From a checkpoint of a small self-supervised image encoder: 8100 steps.
Rows from block 5 of a small self-supervised image encoder, named by matrix and row number. Rows with one number belong to one neuron. Each number is 128 + 32 x the weight over its row's rms, rounded and kept within 0 to 255. All counts start at 0. Numbers have three digits each. After the name is the row's rms in percent of the matrix's.
After each neuron's rows are labels from the 100 images, of 14848, where the neuron reaches its highest value: "top examples" is what is common among them; "patch colour" is the nearest of a few named colours to the mean colour under the peak. Only what is clearly more common there than usual is listed. The data: Sentinel-2 satellite tiles (TerraMesh).
# fc1: MLP up (model.blocks.5.mlp.fc1.weight, 768x192), inputs 0-95
# fc2: MLP down (model.blocks.5.mlp.fc2.weight, 192x768, transposed), outputs 0-95

fc1.298 103:128128134128128114128128116128128121176101094128210128077236169060090050132128171128128160128128139128128171084130134121129128128128111128065128096084117177128128128148184172111128128157162168128128064138075128179130128119201229128164158143085105159128128150182131128145165161161128128128
fc2.298 102:155160125185128088128078165067127166129128143086106128177103128149152131084128128149160053105157128098095128125128079241128128128128128051128106172187103128128121127112121082128123134095128104128100128148128051063125113144128089128094128125146128128128128062091128114128108054089182128128
top examples: clouds
patch colour: black

fc1.695 103:159123128137128140085128128170119086168111119153152086135148183119112053137123141128192117142128123164146109069145174128128135128104113128226073143106128062140090143135154128064106177144108154128049109115160152128128194175128128128185128114127148179128193078113119188164074128128180128114
fc2.695 102:108094128127146109142153118067128099092112148081083128128180128128173128210097091097122190128181075128110083110128176149173076090109090128128155134173120128128227128082163134121128128170128204128127103108089063122128103167138103200183076090071122157128050085128128112109088159103046128128
top examples: trees; main land cover: trees; flooded vegetation
patch colour: black

fc1.583 093:128128128132178103147128128128128170128128158144123164115063159159128164128039090128047124128128027126128128127128130128076169092111056144128157079144127218128128159114128123144114139083107169128136096113158162156104103127184128104097087110121128177151124128128128116128128124110161128199
fc2.583 106:124117138190128160089170188156128116114128112128095117150128151128099158172200140131128146120038214128128099128184142132150184172108157128047128128110133084118155128151128091128128121230128106142036137098128050133092080142132101119128053128128128128128174164088152191164119091128122096097
top examples: water; main land cover: water
patch colour: black

fc1.144 089:213100127121151095128128126178128104128128118128165178133081139142193153128128103128097128128090128069128128065016105144128095080099128173155109116076151128157131128128153128128128128075128096079119100127128114182110152110165099128112103128128129128163100128128151128099128114092128092193
fc2.144 121:156128126119134150128171108128155142084120053128104079109126137077119156187125168128133128132142142094135138089255096133128128083100167128128095184128119122170128117128128126128085099200084090089178128181167128128129148128112098128128128128102128060085104089125105166137128183131103128130
top examples: snow or ice; main land cover: snow or ice; flooded vegetation
patch colour: white; pink

fc1.432 097:098128150081142112128142161076156142178128097114105128136128168128128128105111128073116128128088211134102137068225116118128128128162162128132128121128132131176079132123188124159128211128169128128078128148128123128138150130128120142128128128128128128128128194169103161153128128136105132128
fc2.432 098:176110091191139190128128124095071199095163151050175198128128124128148124092073162100120128213128101153150042128144145090142102118114128128103138128106155188063125090122136187166161055152128127083128132071118100128099126128123128128086128113119114128128128104128128099155119099114112128128
top examples: bare ground; main land cover: bare ground; main land cover: water
patch colour: pink; orange

fc1.167 078:084128128097080128115133082121128140128128110128128148139071128128132149128157128128128105204090174128079172141128128090056168094128128128128128188093128098124174128062152145128166154082128166087140138128135128237128128151122084128058133132128128044118117128153130129102078128128161134128
fc2.167 088:134128109130128174146128176096085139128161154128087128137128128146125182137128183063102154128128128126128195142137128128186137128070128127128128143165128045128123117183132128095180122188131128128195128128081105034158104132128154138186176083153128182213163128114118128128103096119130128128
top examples: bare ground; main land cover: bare ground
patch colour: pink; orange

fc1.625 076:075126128128139128128146168160071067157156205128147187128104135128128126173168133128108128139142107128177131090128128138097116129163132118196085146017077063099173128158128128111128128159175155112119128143121062157128128128133087113081128128187128128126128166110148128128153128128128079128
fc2.625 091:112159128083083140141110088123081186100099052155156097128118116182128128096064128081091117113091142117088111128177121128106142128167130102097124148142144128199128092128145116090155128084142128171189197199188173128162149128128172128098210126098166128128128112125128157142122128128159129090
top examples: bare ground; main land cover: rangeland; main land cover: bare ground
patch colour: pink

fc1.16 096:128023108128128085111095141145173128130128165128128172128128128128128185191128157128085132128148128102150165145153128136076169128128142150180158128088175128154128128095128128131128128129128128158206111099117128128128125228181128092128158112128113093128217113128109117128084128133128100128
fc2.16 097:149192171134107128192128168113128125156128108094136105167162128136128101212128128109128128136108097128090070128135128128190098087128083153099158134128086128103128054122128087146128128076128128128019108178138152164170128107159128128109113126128144119129111206158112150139149082048092151105
top examples: main land cover: water; main land cover: snow or ice
patch colour: black

fc1.511 098:128128160177187089123210136178106127155160147128128067128126182119128156128180098102131155115128128062139128066119128116084165168120132128128154128118128151128193128163079128104144159116151132157176055164139128109128128128128132106082168164128156080122174085086128117099137107153203128128
fc2.511 087:128142092138098128198079148140128128128128089180064208153155052123172086070128128122157166140128128128118119158085161111161092128132128109128112100150128156153070148128128134128080145090128128120144128122128141128128128133128122171128082075117130144163091128212098118171128127203077202160
top examples: snow or ice; main land cover: snow or ice
patch colour: black

fc1.612 096:095124187134128182085197110145152116111075095128128128128137132113078099097174211119128074128128197128128128062128128128182112128115128128165089145087100097110087086128128094128183128128128048128170176128076174114110128107082128138114128128188125153169128147118128128175200128128096159128
fc2.612 094:179125104163117126159128135128128128156132136104128202152110145175164145155106151128128129128061098128143128183061165185128128128114145157128192112192172128179102100129111052114116128130087128128128128128136128177179145103155132098128128128172128112054122128126166128062062151237191128083
top examples: trees; main land cover: trees
patch colour: black

fc1.202 079:120198128128128158126163175100150148128157061128148128128122188088128128128197128128074151191103128162128188128157120128144098106167149166216210117128142130140108128120065128128180128113129127128190111128128151200156095164199128128128128167144128103085128128122102189128089158128036111128
fc2.202 114:128128060128151156128128127128128114166105163128128064104128204079128193128095086128158135179136165073111079077141128088111120128114186128141165128084054124128128170160128128128172092197138094137128078108136130103128125128160128128155133128135131152138178128124203155054112114144128106112
top examples: main land cover: water
patch colour: black

fc1.698 091:093121083081081128113129146066177157089109128145128018097128128160167128156128128172158087133128119128134128142128083137128093128128128128182128128128145115175128192128117136177116165104124128154096128087057217132183128128126180109113155128072154128096128128115153166146130128094128128081
fc2.698 102:186109144128189220115174234122066181114135103067102142107128136128155128128162181128078150076072098086128089157160128063128139128145164113128121124057141128092092109135115158059128074144128128071129044161151104125220127116107124088128113118115159129128128149128099068128132092128128128128
top examples: clouds
patch colour: black

fc1.15 085:168042187128159121111128089095050067141094137123088128128099140240128128117166126178128098120128134160128128127112128091137066128065072136117090128126128180088128128090164128209128128128127128086127152111105173171128128133135159122128128128128104163189100128102196161109139159147128128128
fc2.15 098:166172086128133128128128132128128128148104123103128116183230202149128089150128068128124128134116128128128151128128163149118128102149128128128128120131128110072128036132098128168128128128117128184128060128191161128128086097080128197058154157185055145128171117104131128128128128126155128121
top examples: clouds; main land cover: trees; main land cover: clouds
patch colour: black

fc1.514 093:034128128100128128147119124102102115166042167170106128093129083167115173097128101196128155128116151107128128128129146161124089110104205140134171149146120083121183179172083180128128128147128132101117147134085139089044128133128128156113128128136138142141128147128075193155128116128102079128
fc2.514 109:195128128150092114126128109094210160108201128065128112123109128091128108138128197090133151128128173112128128126167128118156128128168091091128077119104111216060128153128139159104133128128128128126128123128128131101180093124128128125050208110091122101109106101145193072144128149128128177128
top examples: clouds
patch colour: black

fc1.56 084:128126098159128120138128118095138195128157151128140121192128128162200108128157097155148150138168128170177159128128128120121122111140102128169134170166089129128163107074127237175128109094032121128101239067095128164128074082120128102096104179128075136124126091128156163169102128128141087091
fc2.56 078:090128196186128128128128076202144080128090128061091105037127128128128160126051185164133110186100088145177128146167128128118129128106128128117152128107114128128145128128128043055128128141127128092135088128128132128127162128158129233183056104128055131133093128114128128091169120107123128128
top examples: clouds; main land cover: trees
patch colour: black

fc1.24 089:128050094130086073128175165048172179182168158149191052128167128126165128128125159165176128128109116130163125143092071175144135087157128111103133108102128114115113161128162133128099128131097153090119128128119196128128137037135128129128076147123128120128091128197075088128154128116145148128
fc2.24 104:128197172163115145076162133094096128059164128128090128128128114128171141128128128128128106107062146095125178094075108087073142128154128128174091117128128128128117072128066064166078128132186054156207128168128128108151128099152088122128184128156128128128123128122212128089115093110128132127
top examples: trees; clouds
patch colour: black

fc1.252 106:092109147115095118148179180128104128217109129116173103128132147042158128083160199120167114183105123099147126128109128128128128128186093128171125085113124128164128128089128149123118087128089072160174098128128128156104128088144141180142134144128175147132162134128067124160153170128146136105
fc2.252 092:159145128108099128128107126126131128128080096160111195144165181128039128145128195217128111129201163105101079155186128143128060128128111081056151111128096128091128167156112097128128112062125107136128169128146070128128197180100117128073143128128164128167139154143136128081156128123096128175
top examples: trees; clouds; main land cover: trees; flooded vegetation
patch colour: black

fc1.108 085:114194142202128176122128132128170190130184144177173124196179195123149152128130128180167121198162193162128165128128093067128090128181128101115146128195121155128142103128126138120128183128128096149128108158128119155149128114115099144111078152153128128157158204098101132168133129128110092136
fc2.108 076:116122128128113128081168177142074105165183096111102098095128161204128114174168086128136128157128128079149137107149116147214134059128128128128128124128128150125118128128128065128051077128128211085128128066182152130128128142200128195142056128128107140119132108086138128100140071202128096128
top examples: clouds
patch colour: black

fc1.691 148:121153120115144128134129039023100086128177167092119128128111128119155132112066164166113160071114086152128150164105151122128110128161181079129172128121055146115104092140137176128128126066114139128142156134141117110129085147212128088128191165128123128127108128128105197128089077123113140128
fc2.691 106:128100128158128094148182233162182128128057107220146082128208128096135073128188128128156128211119128128128128076152095152159128105130086128128090144123125145128114166128119128128149112128162128128091128142065096141130128080125086106128119087119167128164128085128117127126128159128128128159
top examples: trees; clouds
patch colour: black

fc1.210 090:155111126118152128128116128118175159128152128140209137153253167128162074124128107160115128153128125128135128090128127172098128101128131147128128119150086143128133168128089128152139104163187128166128128146111180136108128109109103128096128093128107128058143060063162169058128105083098128171
fc2.210 096:093128128148128181143128128128099128117157128132182092147031065186134188102073083128183117128128128143128128073128073128112150109128153128089082128128159043107164171128131215111128136128095091111109154099086077128128143128109128119199128128128134173148128128128077128128107140128128128128
top examples: trees; clouds
patch colour: black

fc1.741 106:125137128139149128149128128128128159128152128081128093103128109128128128128127128128170134128063125160156128128107107086079073128120128154128189128057128128122137114163084138078089124096118128047155128151140095129128151142128140128067128142128111107103032146128117128155064163180128128128
fc2.741 139:140059128128114132128125128095139140167161082128128150128143128058099128179133174128136086139163137061145088128163108097128128045134128117075159128128150054073109111128128102145152167128128135128128128117128151097111097128126105144113148088155128094128206168131163128106136090123128128135
top examples: bare ground; main land cover: bare ground
patch colour: pink; orange

fc1.320 087:128094108128226128110190159152128128170128128102069128128138128080128085128128044128147128167084096162136128088121100116051120128165141128128128064188107128128112128128098153089060165128163191135090104107097135178128102066141128153145142109170096084107110134128128057128135122182128135128
fc2.320 096:115070128169128144144164128114174127073169121058128128176128129187128071178137182109128128092127173096110157171080128143154131143151128220091145128128069074132128128128129128128167079128158102089116128185213166106128094161128207115128163068128123091128128133143125245166126120076129116140
top examples: bare ground; snow or ice
patch colour: pink

fc1.139 119:161058063133090134065128128128065051156054148138145128134144213178089128128111088161169156134128122128128082128128090128128089154128132128128114128127119182092149128172116123186078176080128105128101077128128097093144124128120125115076128127191128193161128178110143134128091138120176188120
fc2.139 126:110154109199132135141148167111099128114064164141134128164128128128069128085128132174124106148194128128133197115076101128206087120118143131128128131120108122070129172105128128216143173132128124109077180133112078131128128095128140134128156156192128151128053134111128130128122159188128151101
top examples: clouds; main land cover: trees
patch colour: brown

fc1.568 091:128128062084213074128128092128154095128128128165100164096128149128008139124128076155128128126128123128115096070128170116054128106128128217197151101055081128128128173163128128109128173116128176128080128128078090144148123167080128128128133128128133148144128180187097125115133128124129154128
fc2.568 084:128128128152087127128074128223145216128128156128128136128144102128128108128111137175128110194088067128064123156198130128145128128128128090097142129166128128202153157060147128128121128181136128172157128075166101161128108128163117128051085120156085128072128115128170128165085144128143128177
top examples: water; main land cover: water
patch colour: black