config = dict(
    train_examples=145000,
    parallel_block=False,
    depths=[2, 2, 3, 2],
    optimizer='soap',
    max_precond_dim=1024,
    final_lr_fraction=0,
)
Rows from block 5 of a small self-supervised image encoder, named by matrix and row number. Rows with one number belong to one neuron. Each number is 50 + 10 x the weight over its row's rms, rounded and kept within 0 to 99. All counts start at 0.
After each neuron's rows are labels from the 100 images, of 14848, where the neuron reaches its highest value: "lies over" is the class under the peak. Only what is clearly more common there than usual is listed. The data: Sentinel-2 satellite tiles (TerraMesh).
# fc1: MLP up (model.blocks.5.mlp.fc1.weight, 768x192), inputs 96-191
# fc2: MLP down (model.blocks.5.mlp.fc2.weight, 192x768, transposed), outputs 96-191

fc1.407:50 74 65 50 42 65 59 67 50 26 50 46 50 69 43 50 34 40 37 52 50 66 36 43 33 46 50 62 50 49 39 56 50 50 50 64 50 50 63 50 43 44 63 50 30 31 54 56 46 46 62 66 50 43 54 50 50 56 50 50 46 46 26 50 50 81 71 43 32 47 50 35 47 16 50 56 59 44 64 45 50 22 50 52 49 69 55 50 60 50 50 56 43 38 50 42
fc2.407:50 50 30 50 75 50 49 50 50 70 50 50 48 36 57 51 53 52 53 50 47 77 58 54 59 43 59 35 50 61 50 50 50 50 50 24 50 50 50 37 50 47 59 50 50 50 44 50 56 50 33 37 78 50 62 42 50 62 50 57 38 41 63 50 41 41 54 47 48 50 50 50 50 50 51 38 47 50 48 23 57 50 43 64 59 44 55 50 34 52 40 32 51 72 31 46
lies over: crops

fc1.225:33 46 42 40 29 56 40 71 50 47 59 57 40 50 50 47 50 50 50 47 32 46 30 58 50 50 50 56 50 42 50 50 54 48 45 68 44 50 50 55 35 50 54 70 56 70 53 47 44 50 57 46 50 50 43 50 50 50 39 63 50 60 53 45 52 57 70 50 42 37 50 53 58 49 38 43 70 50 50 50 50 39 49 51 65 56 58 38 39 54 48 50 46 50 70 34
fc2.225:68 49 39 43 50 61 37 49 50 58 53 47 54 58 59 50 50 31 44 50 68 50 50 50 50 50 73 50 50 61 50 55 27 35 55 49 50 42 50 42 50 50 50 41 50 27 67 50 49 50 61 50 55 57 50 50 50 51 68 50 45 50 48 46 52 45 50 29 56 62 59 50 56 52 55 59 56 45 48 53 46 34 56 30 50 45 40 62 73 44 50 64 50 57 29 62
lies over: crops

fc1.755:38 39 56 73 67 27 40 23 46 50 53 50 50 50 42 50 44 50 42 42 33 55 50 69 50 56 50 56 50 40 62 60 44 50 43 72 41 50 50 78 56 50 54 27 67 50 50 42 62 46 65 99 57 50 56 48 55 42 50 48 62 49 50 63 50 27 63 41 50 50 32 50 45 39 50 39 50 50 50 39 59 50 50 50 41 50 39 50 50 52 57 54 48 41 50 70
fc2.755:47 68 44 50 41 50 46 64 45 50 50 49 64 46 64 47 50 37 52 50 60 59 50 26 50 65 37 58 30 69 50 58 60 50 31 38 65 43 47 50 38 45 50 77 37 39 48 34 44 42 50 35 50 50 49 50 50 34 36 53 44 50 50 48 62 50 50 62 53 63 50 50 55 50 32 44 34 43 50 64 50 50 51 54 50 71 61 51 25 25 50 50 51 55 39 53
lies over: water

fc1.243:31 33 50 52 50 50 50 50 38 45 71 57 50 55 22 33 71 45 33 50 50 50 40 78 59 50 50 50 50 58 50 50 71 50 52 50 47 64 50 50 50 30 50 25 47 55 50 48 50 38 53 55 61 50 50 51 50 59 45 50 61 51 45 50 30 50 35 42 50 71 50 50 50 42 50 51 50 55 76 43 44 53 34 41 64 51 50 57 24 28 62 63 50 53 54 47
fc2.243:46 50 51 60 51 55 52 50 50 41 51 67 50 60 62 50 44 50 53 50 50 50 50 51 50 65 56 50 68 12 50 35 49 63 56 55 36 56 42 46 47 70 59 74 50 34 47 30 66 55 50 50 50 21 69 37 56 34 60 50 41 50 50 50 65 33 50 62 47 38 50 35 50 50 50 38 59 44 50 63 34 64 63 35 50 45 39 50 50 69 49 57 50 52 50 76
lies over: water

fc1.750:43 50 27 14 52 61 57 68 50 64 50 50 56 50 33 60 50 57 50 37 52 42 50 50 45 70 50 42 65 30 65 50 50 50 50 50 62 47 50 50 50 56 50 50 50 45 50 37 50 50 50 50 41 50 50 50 50 61 34 67 51 28 49 65 57 23 62 55 50 57 76 55 50 63 48 35 34 50 55 39 41 39 50 52 56 50 45 50 50 50 50 62 44 47 50 32
fc2.750:52 58 68 63 57 34 58 47 43 34 50 50 16 56 58 41 51 39 44 50 50 51 50 51 49 33 63 54 50 54 40 50 50 50 50 58 39 67 39 56 45 50 50 38 50 50 50 63 59 37 58 51 66 60 50 52 66 50 66 25 50 57 35 37 28 70 43 41 50 50 23 44 47 50 50 57 50 48 50 79 46 50 53 50 37 50 50 45 50 61 50 50 50 54 50 58
lies over: crops

fc1.28:50 62 46 49 56 57 41 28 52 50 58 35 40 50 66 35 47 50 46 62 67 50 59 63 40 50 50 48 57 50 68 27 22 50 53 50 47 63 50 50 58 64 79 54 63 60 50 48 59 50 58 50 51 39 32 54 50 47 56 45 53 41 59 68 48 44 61 50 27 49 42 37 45 50 54 50 35 50 50 56 50 24 69 53 71 50 57 50 50 57 66 50 50 88 51 50
fc2.28:50 50 50 49 50 41 39 69 50 50 50 41 60 50 39 50 43 68 75 52 30 59 30 50 70 50 44 60 61 42 32 70 64 51 44 50 50 52 49 33 50 45 49 46 50 64 50 65 50 50 43 50 56 58 64 79 57 66 41 50 47 50 39 47 35 58 50 58 43 88 68 49 41 39 71 45 65 50 50 63 65 45 50 31 29 51 46 48 53 61 50 47 50 21 50 50
lies over: crops

fc1.327:50 66 59 36 50 50 34 22 74 49 56 50 58 55 50 48 63 64 43 55 71 50 58 56 67 45 59 52 55 50 50 46 34 61 50 25 56 50 62 43 50 50 79 60 34 50 39 64 64 54 43 50 57 38 54 50 50 50 33 40 50 49 48 57 49 50 50 51 75 50 53 67 55 50 41 60 61 31 43 50 50 50 46 50 50 64 49 66 65 26 54 75 47 54 40 50
fc2.327:50 50 50 50 50 45 68 83 38 39 50 42 47 47 47 59 50 36 59 49 34 50 56 40 50 50 50 50 50 47 41 69 54 50 66 69 47 45 43 41 53 63 40 25 66 50 50 51 55 50 55 65 50 50 61 37 50 52 52 60 42 50 57 50 50 44 50 50 50 50 43 50 42 59 55 43 54 52 59 50 53 56 50 50 36 50 50 27 50 76 57 42 58 51 50 46
lies over: water