From a checkpoint of a small self-supervised image encoder: depths [2, 2, 3, 2], 145000 training examples.
Rows from block 6 of a small self-supervised image encoder, named by matrix and row number. Rows with one number belong to one neuron. Each number is 500 + 25 x the weight over its row's rms, rounded and kept within 0 to 999. All counts start at 0. Numbers have three digits each.
After each neuron's rows are labels from the 100 images, of 14848, where the neuron reaches its highest value: "top examples" is what is common among them. Only what is clearly more common there than usual is listed. The data: Sentinel-2 satellite tiles (TerraMesh).
# fc1: MLP up (model.blocks.6.mlp.fc1.weight, 768x192), inputs 0-191
# fc2: MLP down (model.blocks.6.mlp.fc2.weight, 192x768, transposed), outputs 0-191

fc1.579:491472500536463512494500517501464501561500485521513490500515518535540479467462549487471544491493467500535469500500482488475470500500500562500518500500507528504448481506498457458503484518463463495479525494500491518492526481500500500500440497525500463541520483543464500517485500500500502523482511484500500500537523539540516500500530509482500435484526500500483474500500479448504463558497500500507441513514500545550447462475481524510475510502485503469514486500500500539500539500522489522499529524500506500478500527519507497448537531522523500451549546488478516551525500490500505474
fc2.579:500494539461500500500522500516508500493516500500523543501495500482464498513501494500532435546500500488500510459496516500500509528500505503514500500498441484502551452490471513564523530500539500500566480500483500501563496448544500459500531500500500519496500474500548469494500500500500527500500511491494524473488500500500500493480528500456475534519466475499500500499476497500471502479559510547500542505494500457471535547500568499480499467500500500532500517500503512500549500561500500521500523512500511500562492475500519500507530480434500520500484451494535518430484544500520479518
top examples: snow or ice; main land cover: snow or ice

fc1.306:539480500496495500485500500510542485485493449500500500491538539519500500500500529500500480519492534500506518486474500500500490494500523553464500555500500552515500500500578479500536500499538500474500597536506480500500479500500521509456526507470484500500501537510498500456500554474465500507463531453544476474500496528480550501500501509541500563502500543513476466500477500480522500463500493473500500500494494529482486491500533505495458474455524535500478500548500465552500477477532494542505498500456532500500473465477520451536500466500500500501500452455517471510500508500500500500
fc2.306:523539447540479495517466531494456520500502498538543507499505500500492500511450435534495498500500520456457455429476508516547486456500500477502500500500486512500464500534484538522528480500492500469517488504494507515500494487527472509446500500518511464500476556438552500458492492500500487500527496500500565518480527494500500502500512506456528480500547511500554529500501506571500484500500460500491524500538443539522500500500475516500528487444467505470513500481500502500481503534537498474497500500494500511500547504500488523506505500500506500531547510483500505519481500454542525488
top examples: snow or ice; main land cover: snow or ice; flooded vegetation

fc1.66:575502500484510467500525547496435469524556465500536500537483506447498505501500466500488533500500477468492475493477536517500492523460484500500489500451483498477500528500500501500515481500488479492500491495500500452500516490473561485500532480500510500505528472500500500500500500480549534479500517528472534500532531521502546464500530516506500481522500471458447485441431511500489462500505500537500500465543500468518505537500507528500472455512500433500500461500511478477507524500524500517500531510512484506509500496481498500540505500504500486523471561484489537539500522436500468472
fc2.66:511501495500535467457500514540551538536500500449491530476524500500532552500500477496449507484487482520500475503556484496538481500478513457474459506500460514500481500473522522487453532467500484500441515466500490500500452490561520474500477459532507554500474507500544492500556503497500471480486535528500521515507490456464500527516489443485459444516500507500500475500500550530461551526511471553524500503500500486500530500500500508500496515532500500500500441500497502497470504507492466500524539501492500478512500517500470500500513511472468501540475500500500477495476481476509464544
top examples: snow or ice; main land cover: snow or ice

fc1.368:500552517507528558500550512547524533500500578500500500500500526467451500477500497525464507500486538458500482473522477516500522471500500500465496474504479492516552500500525514500533507563500508500543517500425500473512481500515500500500500503514486500491535500475500510509500477500525502492538500510473531500523500556495538463477535447501543499553478525500504500500459459540500506503514460467500477504528500494500462477500506500500525500511446500484500519500500559522456541500467463469484489518491500500500507500512500457531500500499466500528489454450434500481496481500500500493
fc2.368:501509512505470483500457528475500507500525465500518542500509489530500464530500501500476500500509474528499500463464527483500483495500531522500494529518500532493433500522503497500500528500466518531430500513554475500542500531499485479500466516484508505514436467500471475500524514500457496526500472500543511500521500500500443541515466568525485494500553500500500500540488543500520500500517500542514500456508512514500541537500543500500500487521500500537500500562532492455550433500500500518511500500496545500511493552500500497435456491530508522485513541508537514500467531502500484500
top examples: snow or ice; main land cover: snow or ice

fc1.497:506511464511500521494516483511543528486495500520500502500536492475534483458482500542500500500500498500467498512499500484500536477500500458516500521518500493495534526500506538468448408552500500506489500485549507500479545497456493500501488493500500490517500503500531500442516503520514503491509472500496500476500518489500505547500497549501472500478500488492464511545509468486516490500491526522508500492500516500451473530496463570500493490500506488500433459561487475463457500456453485520458516443496527468520462530510484528500503500509517522493507500491500500524571547500569500518
fc2.497:480500507523517481532479548472444440500500553500506500482500503494501501492548523458500480502500500500534532505500500500496513490500466540475500474512500500474453497500518498542527575500538525500500500502463500466550476461500500500500475500505542500500492445493500511550500500471500500500500547500500500542500478514535500481537484470489511525501459500500520469478491518500500500445500483500538499509520500500540512440500520477474500505463500533475521528462500500554551488498528496500564517500521476542500549475494512482516468476500533500482500500551438480491526454515490500481
top examples: main land cover: trees

fc1.24:485545500500546500488516510535465500492500428500448550573500500501464500500500500500506500499457500504447466500500526438521498496500497495512501487500512500500458484493479450500504504511553496500481500500549500523530500502497539517463500473544461500500507507500512499492491500500477479500491500500500523500500500520500500474500523565544500462487540465494522509445522500500481470467500500503550500500500500502474540495497500462529500542500547500527548500500500489500519500500508514506437546583508500485492500476500462494500424490484498483518469513482483492444502500500500481539
fc2.24:514504527516483511500486469471499513500500526493500470460439529516559500461455526500500497471546520441500498500537500544500500555538500464480500485500527482489559523471515532536500552515540500500566465543526500500525478479500480474551536500483517500500509487496497516500498500510500489500500500500525461493482500476500510500500459475533500467495500500484495470568500500442524520532500538500456481500500500522490500464510518519466513429482500502516455500473504524516500507500500500518523500478495476545529493500504500476498526524540536478549500479465495500500506462452536500487
top examples: main land cover: trees; clouds; main land cover: water

fc1.231:450521500513500494435482471551487531507496495499500479475468500530454438494432486552470500500500506500502465500555500500500500500500500493500500500494500542500469500496516500500540555486528513542485519481439500500491512495527500512500500500523461554500533522494512502500502459459500445524519533491500495531500500484500478498500500502460560500477500487500500500488511585516559535526502461456500519518473471499463500500497538471500426500512523518528527505500509500500500512481480487500500500479500457478500439523512471500500524500500500477496500480451477478535500517500485481499
fc2.231:500548500486541499515463523493535549504487447501500552500501463529534574506500480436532510528520510500498500535475500454500500500565512500442543437489517489483560493456507482481500489543500500462500500500497500464500479488500500544494503500488500473500500511481475500540500549483502473508500500488497469505500500500500500500535459500522471499474515512504474500468500467510447535525500496543500471530516473507500530500486480467544500547474488500500473549500500483504498505500544523496500468477500500500487500500500498500503500578553500525493509570500486522482499491510500494489
top examples: snow or ice; main land cover: snow or ice